python train.py --model="image classifier" --optimizer="adamw" --warmup_steps=8000
Rows from block 3 of a small image classifier, named by matrix and row number. Rows with one number belong to one channel. Each number is 200 + 40 x the weight over its row's rms, rounded and kept within 0 to 999. All counts start at 0.
After each channel's rows are labels from the 100 images, of 14976, where the channel reaches its highest value: "strongest on" is what is common among them. Only what is clearly more common there than usual is listed. The data: stained colorectal tissue patches (NCT-CRC-HE-100K).
# convs0: first 3x3 conv (model.blocks.3.convs.0.weight, 192x192x3x3, each kernel summed), inputs 0-95
# convs1: second 3x3 conv (model.blocks.3.convs.1.weight, 192x192x3x3, transposed, each kernel summed), outputs 0-95

convs0.63,225,269,216,201,271,223,227,209,232,174,228,218,185,243,199,218,174,230,208,256,202,259,199,249,221,181,235,174,228,272,280,230,276,212,237,243,251,159,189,196,211,191,198,185,204,227,204,232,197,184,159,194,301,168,239,209,207,211,214,254,216,186,274,194,276,240,275,170,187,226,239,84,170,238,186,206,156,221,182,209,214,166,190,185,223,193,194,236,272,219,201,228,226,209,164,142
convs1.63,196,200,190,225,183,176,198,110,265,147,200,231,192,209,117,221,161,234,158,157,161,171,145,117,186,214,120,238,200,254,183,130,136,141,201,210,161,140,152,216,187,190,194,289,202,152,194,270,178,205,177,243,132,179,193,157,201,193,194,221,184,209,144,247,123,259,197,198,261,146,212,215,188,300,272,192,216,223,214,183,184,221,156,261,210,204,212,124,257,152,224,238,204,96,229,210
strongest on: tissue: cancer-associated stroma

convs0.118,211,213,213,205,302,268,173,216,222,248,275,124,251,197,263,199,135,250,267,240,246,187,182,218,233,253,243,221,215,202,138,226,210,227,174,162,264,236,280,229,246,184,186,213,260,144,208,179,252,194,240,151,205,258,242,251,172,249,202,268,140,198,144,222,151,195,263,213,180,216,276,148,289,257,175,176,142,194,181,173,218,184,200,193,195,201,205,218,179,142,174,198,160,189,197,124
convs1.118,255,232,209,186,154,150,179,136,224,158,211,223,207,235,222,153,178,213,239,175,172,262,205,118,205,134,211,233,265,144,270,212,262,200,198,196,124,206,120,254,210,224,197,151,230,262,176,196,195,246,159,150,181,261,258,149,173,234,169,141,170,110,188,186,154,185,177,234,175,198,201,215,182,164,251,123,192,160,237,199,264,252,218,211,249,283,171,152,173,287,122,132,219,288,140,216
strongest on: tissue: debris; tissue: cancer-associated stroma

convs0.40,183,143,127,192,181,174,146,201,130,187,165,140,201,110,152,176,176,154,122,174,200,196,124,187,164,207,114,201,178,140,117,192,135,167,106,193,185,167,177,209,176,185,198,161,168,151,160,159,197,168,226,180,160,214,156,192,245,210,222,170,203,231,180,161,247,185,179,261,174,139,190,199,98,214,227,213,195,176,159,182,197,209,208,205,180,273,150,242,189,280,241,170,174,113,175,172
convs1.40,214,227,191,265,177,191,254,234,186,194,121,143,230,191,254,282,173,257,250,255,201,224,200,264,156,208,273,194,187,182,231,269,221,178,206,222,202,251,167,182,168,201,243,181,280,197,250,219,232,235,238,179,258,251,242,222,188,146,145,228,135,200,208,147,225,278,259,175,216,163,273,229,239,262,198,260,144,208,140,250,200,163,238,211,135,192,133,256,245,214,248,240,167,129,248,240
strongest on: tissue: cancer-associated stroma

convs0.135,211,245,197,215,285,283,197,203,195,252,279,194,245,184,244,209,164,226,266,249,257,194,187,209,251,280,249,233,246,239,161,250,187,219,186,193,275,206,264,253,284,256,211,189,270,169,209,216,219,230,223,187,218,246,286,238,201,252,234,262,99,166,150,209,239,224,196,205,147,223,266,152,234,220,203,181,138,240,174,153,221,177,172,217,214,198,215,231,231,152,171,206,156,212,187,150
convs1.135,245,230,195,202,88,96,232,162,209,164,189,194,163,248,166,158,167,110,210,198,159,218,190,148,159,197,165,233,254,124,230,182,216,268,185,235,184,191,143,249,229,236,145,206,208,199,159,199,200,237,186,162,119,232,230,161,148,202,143,208,191,124,218,194,147,195,145,243,137,167,227,136,197,212,280,124,197,136,227,208,228,223,206,213,210,261,220,161,243,268,185,147,224,211,143,196
strongest on: tissue: cancer-associated stroma

convs0.57,190,130,106,161,201,162,105,234,115,147,187,278,180,207,141,202,195,131,177,208,134,127,150,228,185,191,112,135,234,144,243,232,106,214,129,199,241,180,191,194,169,207,221,206,185,244,163,223,206,206,174,173,127,206,185,192,174,171,193,186,165,196,134,210,191,142,179,187,212,145,132,235,206,120,186,175,261,169,152,180,139,220,162,185,167,197,196,223,201,199,160,145,137,172,160,241
convs1.57,185,229,232,122,205,154,256,180,164,196,214,130,197,164,188,126,177,133,158,268,183,196,232,211,109,137,156,164,187,182,156,214,225,261,193,203,193,162,125,167,162,205,154,157,145,237,189,189,199,195,260,223,205,211,195,215,219,208,125,230,272,214,228,178,218,229,172,197,266,152,207,208,186,305,225,236,181,214,238,245,187,116,195,213,260,198,250,215,249,123,211,246,197,226,210,197
strongest on: tissue: normal colon mucosa

convs0.151,176,179,263,169,145,121,167,194,194,237,182,162,232,229,159,231,172,170,178,151,189,125,168,216,138,141,146,192,187,211,187,176,147,145,184,166,173,214,194,106,161,132,167,242,163,146,186,193,226,160,272,172,109,114,134,149,189,235,130,151,182,172,136,166,173,161,252,228,210,197,164,284,190,145,225,168,223,161,166,167,207,223,170,155,210,218,194,166,178,218,153,172,182,177,144,178
convs1.151,272,207,316,187,197,180,211,247,267,182,230,183,234,147,239,245,253,217,185,185,277,275,184,117,223,161,225,243,268,158,228,237,146,187,135,152,192,231,268,119,178,171,178,163,259,236,212,240,248,268,237,215,188,244,150,209,207,206,207,213,175,240,270,186,191,211,207,245,160,225,225,233,207,202,125,257,242,241,182,199,238,304,271,213,142,251,149,208,169,235,136,222,211,194,249,195
strongest on: tissue: normal colon mucosa; tissue: smooth muscle

convs0.149,204,158,190,168,176,256,189,147,220,201,177,181,187,169,195,175,205,189,109,139,130,196,144,237,177,158,135,201,130,209,206,123,120,121,218,277,152,225,149,227,207,259,152,153,194,176,225,148,179,207,155,192,124,212,193,184,206,151,211,206,247,239,124,182,232,162,89,243,135,212,176,228,145,223,154,199,94,188,171,178,134,186,148,190,170,206,218,206,177,241,194,139,192,216,156,199
convs1.149,204,166,116,190,201,234,209,219,242,268,260,198,210,205,243,210,219,180,151,204,268,182,214,212,280,206,195,249,195,230,164,212,177,214,278,222,265,244,232,225,161,209,215,142,209,203,230,172,128,233,156,186,231,237,156,168,213,247,213,191,237,186,263,146,161,206,226,195,180,187,190,216,172,233,109,210,199,158,157,254,181,252,162,190,110,180,164,235,149,218,187,160,153,110,147,185
strongest on: tissue: normal colon mucosa

convs0.116,182,167,154,189,156,116,182,196,159,164,171,160,180,182,158,213,211,121,89,107,182,196,185,188,171,215,111,178,169,155,189,136,198,176,153,185,180,208,166,161,170,147,205,208,131,163,145,106,200,228,213,212,185,175,126,148,214,197,217,69,245,179,188,213,232,134,181,210,185,134,115,267,104,120,229,186,210,175,201,189,237,176,140,157,175,246,154,155,209,294,200,138,204,171,145,186
convs1.116,232,190,231,233,273,209,229,255,261,216,290,227,198,230,169,244,199,270,207,213,184,123,224,252,218,217,267,261,214,219,181,264,197,203,264,196,194,239,239,258,255,180,165,175,216,180,240,293,162,161,224,122,236,132,171,251,131,191,269,299,261,182,199,245,153,209,214,154,173,235,233,171,251,251,173,193,140,210,180,148,156,235,164,186,206,132,213,206,157,204,244,200,142,259,157,212
strongest on: tissue: debris; tissue: cancer-associated stroma

convs0.103,197,247,190,200,219,194,157,162,193,184,174,124,220,187,244,140,151,153,265,213,205,209,242,136,256,208,262,208,206,252,179,203,197,220,149,157,176,181,226,229,190,201,208,172,239,129,181,235,201,208,226,155,239,219,188,232,199,212,216,185,140,177,195,183,262,217,236,191,82,200,274,243,242,222,280,200,211,196,161,168,207,225,279,195,197,188,181,228,170,163,158,282,152,177,258,171
convs1.103,183,213,180,132,116,190,186,149,175,139,264,176,263,219,250,217,212,228,149,150,195,237,177,175,251,196,196,141,280,169,283,238,187,242,216,206,184,226,256,213,197,273,262,168,225,274,195,300,184,238,168,178,202,289,215,251,222,155,174,236,228,137,135,181,178,172,119,198,115,192,204,200,181,169,207,172,207,182,166,240,214,205,199,124,190,277,217,216,164,251,165,167,195,276,157,206
strongest on: tissue: normal colon mucosa; tissue: debris

convs0.170,215,215,174,186,209,212,218,151,223,214,172,187,144,189,205,188,246,172,178,105,206,161,133,239,189,165,194,180,92,200,211,170,176,127,192,219,166,252,174,240,169,169,135,246,181,117,205,179,168,212,165,235,142,238,165,219,275,196,173,174,207,223,169,206,236,171,145,232,162,220,190,252,147,157,133,213,212,173,242,199,213,116,145,205,211,234,164,169,211,300,152,153,224,254,206,234
convs1.170,190,225,191,126,185,162,218,206,197,225,169,212,163,163,184,277,228,182,207,159,243,224,179,189,207,202,175,265,189,229,233,251,187,260,163,207,276,162,242,218,159,133,156,170,190,206,238,179,201,273,155,222,212,257,182,169,196,197,299,170,209,244,256,168,237,172,222,207,194,104,237,153,188,211,165,205,209,164,116,286,199,240,172,249,205,166,183,256,162,189,251,189,228,160,142,217
strongest on: tissue: debris

convs0.12,168,215,226,209,212,233,216,212,281,206,249,129,225,250,191,243,214,121,189,246,204,169,192,217,89,182,215,252,197,153,187,157,149,144,203,208,184,267,213,231,228,234,198,244,184,135,218,211,228,222,227,199,235,184,157,198,158,217,197,150,208,224,146,221,164,190,138,154,160,249,183,304,222,193,143,125,245,132,241,136,227,282,220,234,204,169,260,183,223,199,115,191,269,190,219,176
convs1.12,258,189,220,217,276,127,205,234,239,149,236,162,265,142,299,143,240,193,225,182,201,219,191,155,186,242,229,211,202,201,186,209,160,184,227,186,144,189,137,249,260,235,168,114,192,152,186,250,129,200,220,219,180,225,181,189,168,147,182,194,267,209,229,205,252,201,199,143,154,246,134,206,229,173,107,203,206,210,184,188,192,106,219,162,138,153,268,194,176,211,218,227,202,171,155,160
strongest on: tissue: cancer-associated stroma; tissue: mucus

convs0.99,228,202,231,214,263,223,188,210,208,252,235,175,264,160,222,175,184,212,238,266,237,178,183,185,247,273,237,186,237,212,116,194,201,206,175,190,200,239,237,233,261,242,196,199,275,115,219,224,212,229,222,163,196,267,252,257,184,230,251,257,89,139,139,228,259,188,162,174,106,222,277,178,225,206,189,176,128,177,161,127,222,194,160,211,200,150,220,211,227,99,161,213,130,202,207,141
convs1.99,226,197,227,139,115,141,181,187,226,201,204,180,168,171,233,185,203,145,190,171,194,176,197,153,203,162,201,205,311,147,236,176,211,249,250,213,179,231,203,249,221,279,212,197,253,251,180,186,182,245,139,161,196,231,243,216,131,200,176,193,197,124,191,202,189,177,212,215,134,182,179,170,214,166,249,169,173,147,197,215,190,150,226,169,201,266,245,201,200,283,185,149,247,252,176,207
strongest on: tissue: cancer-associated stroma; tissue: debris

convs0.108,202,191,143,154,170,227,160,216,208,195,193,153,222,205,156,176,168,183,150,207,200,179,150,208,180,221,199,134,253,179,140,187,174,219,151,178,185,238,186,188,218,192,233,292,285,178,152,172,176,192,183,178,97,161,186,225,201,201,166,155,210,205,207,163,214,161,171,210,114,184,190,266,170,181,199,184,218,185,216,257,179,245,190,190,250,231,155,179,164,292,152,173,144,168,195,106
convs1.108,230,184,199,149,261,212,179,198,146,196,291,178,195,227,213,196,203,216,195,130,175,179,231,198,179,212,181,170,203,226,221,253,207,296,235,221,216,200,192,253,201,263,192,124,254,207,181,223,206,224,184,179,168,316,175,168,188,170,200,250,203,140,207,208,208,181,179,166,178,140,188,89,196,172,190,113,99,161,278,183,195,123,123,155,244,176,216,226,109,187,163,188,191,234,186,188
strongest on: tissue: normal colon mucosa

convs0.137,190,197,273,171,180,233,185,207,158,261,261,141,295,258,227,230,177,150,132,217,214,152,150,241,156,256,173,193,230,204,183,169,166,167,166,166,217,245,245,229,248,200,200,271,218,153,192,165,233,171,220,143,178,135,242,122,177,209,142,184,160,141,176,162,123,214,119,238,137,258,196,303,260,225,208,81,168,199,236,197,177,181,184,190,222,233,244,197,169,257,139,193,115,167,177,118
convs1.137,235,218,274,164,221,188,213,189,102,211,160,178,224,148,224,143,210,172,212,150,192,256,213,134,166,211,165,224,219,159,213,271,171,174,128,179,195,240,124,230,164,237,168,157,256,171,199,234,226,249,174,151,144,290,178,222,178,172,216,257,170,169,256,170,200,169,202,191,148,202,155,155,202,180,178,142,168,173,187,164,196,222,224,185,167,216,196,249,68,151,264,176,198,160,185,197
strongest on: tissue: cancer-associated stroma

convs0.130,200,205,186,215,274,253,194,201,218,256,288,189,278,197,260,187,194,200,254,240,246,196,195,173,277,294,229,200,258,232,142,223,186,209,187,172,213,219,261,246,275,226,211,230,276,151,216,219,224,210,235,197,231,259,266,272,189,247,238,252,126,145,157,208,219,204,165,179,116,238,234,180,232,198,200,186,114,207,152,151,186,166,157,184,220,151,221,239,216,100,154,232,126,229,204,187
convs1.130,202,218,189,149,128,128,191,168,196,141,177,155,123,174,126,202,171,83,219,134,126,188,178,161,149,221,149,163,263,125,233,180,235,235,200,166,163,207,187,251,214,270,185,184,251,248,181,200,173,204,124,155,187,206,208,194,177,184,172,212,190,147,202,164,175,205,175,185,137,162,161,198,227,148,253,197,234,141,179,195,200,164,222,136,237,246,180,155,224,261,167,168,224,214,171,189
strongest on: tissue: cancer-associated stroma; tissue: debris