config.yaml
crop_scale_min: 0.5
depths: [2, 4, 2]
stem: "single"
widths: [96, 192, 384]
init: "torch_default"
eps: 1e-06
batch_size: 192
lr_schedule: "cosine"
warmup_steps: 8000
Rows from block 5 of a small image classifier, named by matrix and row number. Rows with one number belong to one channel. Each number is 128 + 32 x the weight over its row's rms, rounded and kept within 0 to 255. All counts start at 0. Numbers have three digits each.
After each channel's rows are labels from the 100 images, of 14976, where the channel reaches its highest value: "colour at peak" is the nearest of a few named colours to the mean colour under the peak; "responds to" is what is common among them. Only what is clearly more common there than usual is listed. The data: stained colorectal tissue patches (NCT-CRC-HE-100K). In brackets: how many of the 100, against the usual share in percent.
# convs0: first 3x3 conv (model.blocks.5.convs.0.weight, 192x192x3x3, each kernel summed), inputs 128-191
# convs1: second 3x3 conv (model.blocks.5.convs.1.weight, 192x192x3x3, transposed, each kernel summed), outputs 128-191

convs0.185:109074084085086121082123104097113027135073093103168092064138113115165109213154099132113048109148122055110161130140130111149107124112126134141159080119026168143094090133119097166121155113181104
convs1.185:078159135077132137099123102144186160182134125206111195139124174113086183173120154101131111138147159083105088136063111092069149118116143127118138107114125199163151138077073121100110094158154122
colour at peak: grey (43 vs 20.3)
responds to: tissue: debris (56 vs 11.1)

convs0.165:113107125124077123117102119083117094084116127128176113069168177076161117203179128104115114097115084092149134183092107139129100126108103141138119064149077146141114129102092150190115164071174168
convs1.165:079179121124119154087121099147160092195116107196084164148129137059133171115088135140167103134153137111121111063134079098067134101121161150087130100108138174145129136113117123127115087146173032
colour at peak: grey (41 vs 20.3)
responds to: tissue: debris (45 vs 11.1); tissue: adipose tissue (26 vs 10.3)

convs0.77:094082109105104130125143163109135107153084116082103149110111128086179119106101156132111139183170093115142083142161144136144161118170217145177178107122121140143134132144133109135129130063161083
convs1.77:115145116122112099119095111159075136099134131088108150161173065102083097129094112132092105172051138117184104204091109140082134152108073109110070125154116183077150128094146145113143092118096126
colour at peak: white (68 vs 26.5)
responds to: tissue: mucus (44 vs 9)

convs0.57:139110116128150108122172140072155158113110107120099110113081144078155065127152102119123141109082085120090009078140131147111129159089127087103085070100143131108096112109145141090072152119120085
convs1.57:139097147181123143102092124158181138157151145175170131174110070105120193153153173153118138043125123123202157148109154124186107165114113113130182167144146094180159137170144162125117190106116164
colour at peak: pink (66 vs 38.2)
responds to: tissue: tumour epithelium (57 vs 15)

convs0.113:118142108109130114107134158125112117104144152097122079104153115100097071111111118078145085077062022110063096064114102112092080116116130134083089090090124131105026055101130103141069116119127129
convs1.113:201118146147151153135128113161139161134070127206158102131119148134121125113145135140129101123106135103103147111143182131159168136075067157092100117111103124134147104110112129129133121127108159
colour at peak: pink (76 vs 38.2)
responds to: tissue: mucus (67 vs 9)

convs0.69:105090134102161171119143117088141169157102096099094076091113089071139118126119187107115119064090083135124084069172187157118158127167214134130190082097121056108111130131131124106128129119122098
convs1.69:110119135167146139156122057113056160106131148128126137149159072124075093126098086167094064171084142111162118204067074123166127157129069105130064105128118119085145108034081180142130097078137174
colour at peak: pink (75 vs 38.2)
responds to: tissue: smooth muscle (66 vs 13.4)

convs0.137:052117146125109123120120094110134081112100138118098054131117165130122075124119158131144142078138177125078093098164102132037102125103100148166085145111166147161106094062073143152093117149136085
convs1.137:210120125058118148121144115102140149115153134126157154082154118097128130121145090072046128167159097157136098148106168152131107137188132035150106060107128139104114131156169066122181208163133128
colour at peak: brown (29 vs 11.8)
responds to: tissue: mucus (31 vs 9); tissue: normal colon mucosa (25 vs 8.8)

convs0.48:071121115117075053085126105137151107129106096134107094106119082144155197192078096175146115145067123068138111120128091135137143100128162120107162124121062119112109139181149097149135157173151101
convs1.48:120150129153138131128110094113121203148168155131174103185180137120086151146105119160096134173072114118151161201073096144103128112092094103136104159156126146109129138062156162109069084112129171
colour at peak: grey (41 vs 20.3)
responds to: tissue: debris (27 vs 11.1); tissue: mucus (26 vs 9)

convs0.90:132124099130102126143145077068098108132119111145091112122120100069043091112116112041096107100058081138122096065072073099063145114053042104141034081135115139076111132083099069115061120104099107
convs1.90:138187157140125145130159167135140136188168136126144212158151161194181144132176158209120173161172155129103156147176149136129110150149135131163149191175170180124103165154146193072195079149180125
colour at peak: white (62 vs 26.5)
responds to: tissue: tumour epithelium (48 vs 15)

convs0.43:074095096123100111067088156113089066103122107112103099117166058102099144180104111134128053150092168111133184132126108067113134104063097130153124111120078115118092110053116160108154132114094096
convs1.43:134131088081117169176130113161114134152129108205116098134159162126134147193118084128115143142169128110122076117154078140119105105160139084111178111154115115155191166187173100185087132204142106
colour at peak: grey (60 vs 20.3)
responds to: tissue: mucus (40 vs 9); tissue: debris (39 vs 11.1)

convs0.61:110072080099106092093161120117168141115108115064110057098130172141107124074178128141118126097093091132171131109131103116165120115160195120088118116143120113111144118115155145110057161061133082
convs1.61:061148099156143120119093086097050130149144128120127180149156119179078091153129113187093094133100140111185153149138078125148145180095082109117112141170129164094141138040107208122075086079154133
colour at peak: brown (36 vs 11.8)
responds to: tissue: tumour epithelium (44 vs 15)

convs0.102:137112108089155102120118136182145123102147142059126080129129183111129037162156107169155133122107044175111112122140094137075125121102094147077117116101166135116055100147171135140072119136117085
convs1.102:170113086128165163097156093159180157143141147168129097151130144137114155153083154093163170078161171142126099135132118136107133132141113166182148154153139171119180122073101098136120133145107080
colour at peak: grey (56 vs 20.3)
responds to: tissue: debris (33 vs 11.1); tissue: normal colon mucosa (25 vs 8.8)

convs0.44:095109125156100097078094124112115064130126112103114115144166069107091136149067098124128055145087195118148164077134104072096119111106120124149114124114083115102077092115154114109174146129106106
convs1.44:136143114074121149161152117163133134132127124173119096115134180107113165190116100140078112132122117106112088138119060131112102105154132044114154111157128128141164141195199099172060154180144111
colour at peak: grey (74 vs 20.3)
responds to: tissue: mucus (51 vs 9); tissue: debris (35 vs 11.1)

convs0.129:092103121140134069127108127135139112067111134080100110107134117152144075159111155114112142158126086101096116116126117095123134107081105107130103133143100147106077127089085131139118111081110184
convs1.129:213116219183152115126166147159170125091162195086143099134137095152113140158117174085172197155143163190181104103138120124153159123160093121207161158173161130114181120133129109155186175122172116
colour at peak: grey (44 vs 20.3)
responds to: tissue: mucus (50 vs 9)

convs0.143:058132143133109107137134155154141111102077165111108105110131132137108037177093133118128150124101136120052115089135100101131120120101080096137108143084143082101110101088085121125149122172123166
convs1.143:181102138077115144110147140149145148093142159138167155052131118103122130140142127082092177134154118146138096178113170123120143113189130057193127074146137118140139134128152102140234179149163166
colour at peak: grey (43 vs 20.3)
responds to: tissue: mucus (50 vs 9)

convs0.108:065134115143169108098141091118131116086120158146106106144138157139089106129103145086139114109132188159066072088153103096116107104154060130164049108117165133157160107066067150189142140123133076
convs1.108:190102140091107122138140114143080149109122172097178127077111093100117114133105103114055129079108098152135113142111119119146131127171107042217132080128083132095132120108132110099206183123123138
colour at peak: grey (45 vs 20.3)
responds to: tissue: debris (27 vs 11.1)

convs0.105:119084120163101103137106149111101110103096121054098077069107140101113057148091131095092079125136091103086123084115113104089162156135123094169120103117104078096094124093098139103103144085118122
convs1.105:168059124128133116080179140085141131100147129069102125123149110089095107088154144106085143080113138100122133108126128110132052099155116127144112179093088078095164097100116195130151173106127176
colour at peak: pink (74 vs 38.2)
responds to: tissue: tumour epithelium (48 vs 15); tissue: normal colon mucosa (44 vs 8.8)

convs0.38:138079131129142121123104105151114100125122096103091133097113149117075114127100148051144095045089145091139138117109115121102157123145108134134098096147088133082100105154146072111087151121105113
convs1.38:096133105133096171170129179095121158103095132094142026153122177144087127152144120087176131105157091069126181088111088130128139088144146121136143167159092095126122134080076094175131163171104090
colour at peak: brown (39 vs 11.8)
responds to: tissue: tumour epithelium (77 vs 15)

convs0.31:116130103063114101137128137173105142146152075116153096083153165115150100164152129127156086131132091101123104143121100158095151096099113160063162085094134082159113090118117154143059115120091081
convs1.31:141085167134129124142111121117155162110112178124163158124120081098082135078152122102153139065098168137152105141102132136091088100124101190104124112158094134098117150087114164125179085089177117
colour at peak: brown (65 vs 11.8)
responds to: tissue: lymphocytes (66 vs 11.2)

convs0.76:081069114086095100059127162124138119117108140044113106107169168065177073125134131180140141085082082089167069108118124125160119097160210134133169120093148106131091115110131136142121113113135096
convs1.76:112146120157112149144124116089087123139154154142120151167159090092100109177072105200108106108095126107213057218146107133133166172086072122142060125141128153114133112091146202135104134099128106
colour at peak: white (61 vs 26.5)
responds to: tissue: mucus (90 vs 9)

convs0.88:173167108125175102059123159122108073075076143117077116172135113131106106160105090105114066143134106186084123108122092077092155162093100112112150127083191120108132114094117100125124167169150078
convs1.88:136128147132113145144079087134111112134101088163167141153098175102111180153109127148134123110103177160146120100099110132127148143104124123181101139152131147147189162165114108107055116140047121
colour at peak: pink (65 vs 38.2)
responds to: tissue: debris (83 vs 11.1)

convs0.24:114083113123095081099091127082111084094147147064102110106137073151175143150118111141107139167147149105133164157157128054107103077093136105146119119123124119098080131081128081119133110093086190
convs1.24:101114119102159148185120116110107164114167109139148079147162168160165102174105100154135136160130162138123109168153071152130128167138125094149206135118107133154201096169143099208098122209123053
colour at peak: grey (50 vs 20.3)
responds to: tissue: mucus (37 vs 9); tissue: debris (34 vs 11.1)

convs0.169:128120128119121097099134165155104119105193065098109093088105099123132092164134218152147089166126126138125103189096110151119160104120112151205106126095116170135126121108153128174060116131133139
convs1.169:065127105106125140072117190171115140202135130162115142145159117113146101151090204155197116113162151082141130068121168107123104090137128173202124159116219119125165152094120126153148117220115190
colour at peak: grey (45 vs 20.3)
responds to: tissue: debris (61 vs 11.1)

convs0.117:086123121143131093080145085134146083108112178143128097123159133107118179094103179081148126106159200132106083092177126116101103092131091145180063129112165131157150092055069141192152148118154104
convs1.117:188084144104115126151161135118104146115130160098170130110096102100086099159112085102020124083099085162126105158104126157113158115165123005206115103113116122085141131115130100080204186132129148
colour at peak: grey (42 vs 20.3)
responds to: tissue: lymphocytes (56 vs 11.2)

convs0.135:130085100165108102146087133096113126077085128093117098093092149099181084184092123180099153108150105096079149148158124133106141164148117126132142101123129103124093119124123079145113137078102140
convs1.135:152080164157127115125202175132136135113139124078095143132108129092201116079095137130123221083121104099154082085155146095105072057109136163147127174133134105083147164114098083116171113087141153
colour at peak: pink (76 vs 38.2)
responds to: tissue: normal colon mucosa (56 vs 8.8); tissue: tumour epithelium (37 vs 15)

convs0.3:130123121175105148122094138119132113099153147115126133185137119129128087123079089127073144169124144138133152093141114120161107111145150093212084173155161140109092138148155111104182081156099103
convs1.3:051174109135142150146083091132099088162119131145109074129121070078183146181088109106115118129106159131120078064129068135101110133138118073132165079108137098133173114216192097178053168197112062
colour at peak: pink (63 vs 38.2)
responds to: tissue: debris (37 vs 11.1)

convs0.34:141112124160179133139140146103083081092169114111077090122114091150105068101106129114092104114111095162115153059119102084172165086135113071099087121106155128079066150129133112092138092068097146
convs1.34:069144112105151169181118107136136104144148143146125058126128062133178132151110094116157112119123144157109112164165127152124116173142170107115199105078115067153177089194155102188090170127083128
colour at peak: pink (67 vs 38.2)
responds to: tissue: debris (55 vs 11.1)

convs0.131:122137109130134090121129114169163106132120160125109104152137122172095160083093163077131081143126155152121094056172129114152103128143107126184134155097143150145167109083094124164151133166117121
convs1.131:139082118068107121143162144126110113137134149113156147067086064104091105145105131059029133077105122137108100109095163114098143107158141013215109088100124111101136112108125084059156164122131195
colour at peak: grey (54 vs 20.3)
responds to: tissue: mucus (38 vs 9); tissue: debris (31 vs 11.1)

convs0.20:086098121127135135057089125135086087128111138138117096134174051103086129156110097120143068165084164125103176129125126072150137104062079114174128138125109120109144104070139155109156117072096065
convs1.20:098136086094114134132126105183107117138112110196128097142184150133125140181139101127144159147153117096139080090164088133133113104161147103130180136133133119166200181210179105191087108202137114
colour at peak: grey (48 vs 20.3)
responds to: tissue: debris (57 vs 11.1)

convs0.109:150158137135127102133168082151162070150153147146140135094178124119132181069104204076182104124145192119161104106121113146124115115141130189171115125124126148149199110087089109192141134167152159
convs1.109:127107083061120160130153126083110108166127103135139126134081101069077112136107100074000108102114106157095073109115120148076099097161133000137101098098133089078151163130108086040114113166133162
colour at peak: grey (44 vs 20.3)
responds to: tissue: mucus (35 vs 9)

convs0.184:107074123074102108126145106098106157089116048087100130149106165121150131109174173128112135126104116133130112148108167141162125107154169125172121134139160123136103147104134137106101112131082177
convs1.184:091093133134159189091103136154151092155113159184151122141154109112122109153083068153124098083153145145129140128132102109139130162173120153100144117089121152162140100137143130170179146104187123
colour at peak: brown (56 vs 11.8)
responds to: tissue: debris (38 vs 11.1); tissue: lymphocytes (34 vs 11.2)

convs0.83:134114158106143148095129131119150121092091152134099130110151126119143162100163162136186134101095131106169099140114125141100152073130134181142160091183127104158129131113102113128126063106124035
convs1.83:163132144138121130136140078116055174123145155114120154169205159098089110165122126172102066208075105102186124196073086097151126179132088096129075128158124153100122135043089159171098141118143090
colour at peak: pink (71 vs 38.2)
responds to: tissue: smooth muscle (63 vs 13.4); tissue: adipose tissue (29 vs 10.3)

convs0.22:140151120141123088095138111113127054102127166093112138101109084177086114159123108153118121153097144128015179156102154073157126083080053097065115149157091164097151144105153140139089082125109095
convs1.22:105090114107149099126123107121116170091151130134156120159112166192135172186151152139146187148111094117114155160121136132116124137133126171169196170167129123165157167142157134160122153174065153
colour at peak: grey (59 vs 20.3)
responds to: tissue: debris (58 vs 11.1); tissue: mucus (34 vs 9)

convs0.39:207081167158135134127132145121172129098146130168106127126111125188147166100109107120108130129159136151135141146114112133115123077148146112216166196128170167113041123110130119101159079062115156
convs1.39:077158122139118141170129126105132100132115134154119086118105080145112094146092115111129101141081130101151109133139097118075097125091142112104185139076162104107193078132095075171099147177122066
colour at peak: pink (68 vs 38.2)
responds to: tissue: debris (53 vs 11.1)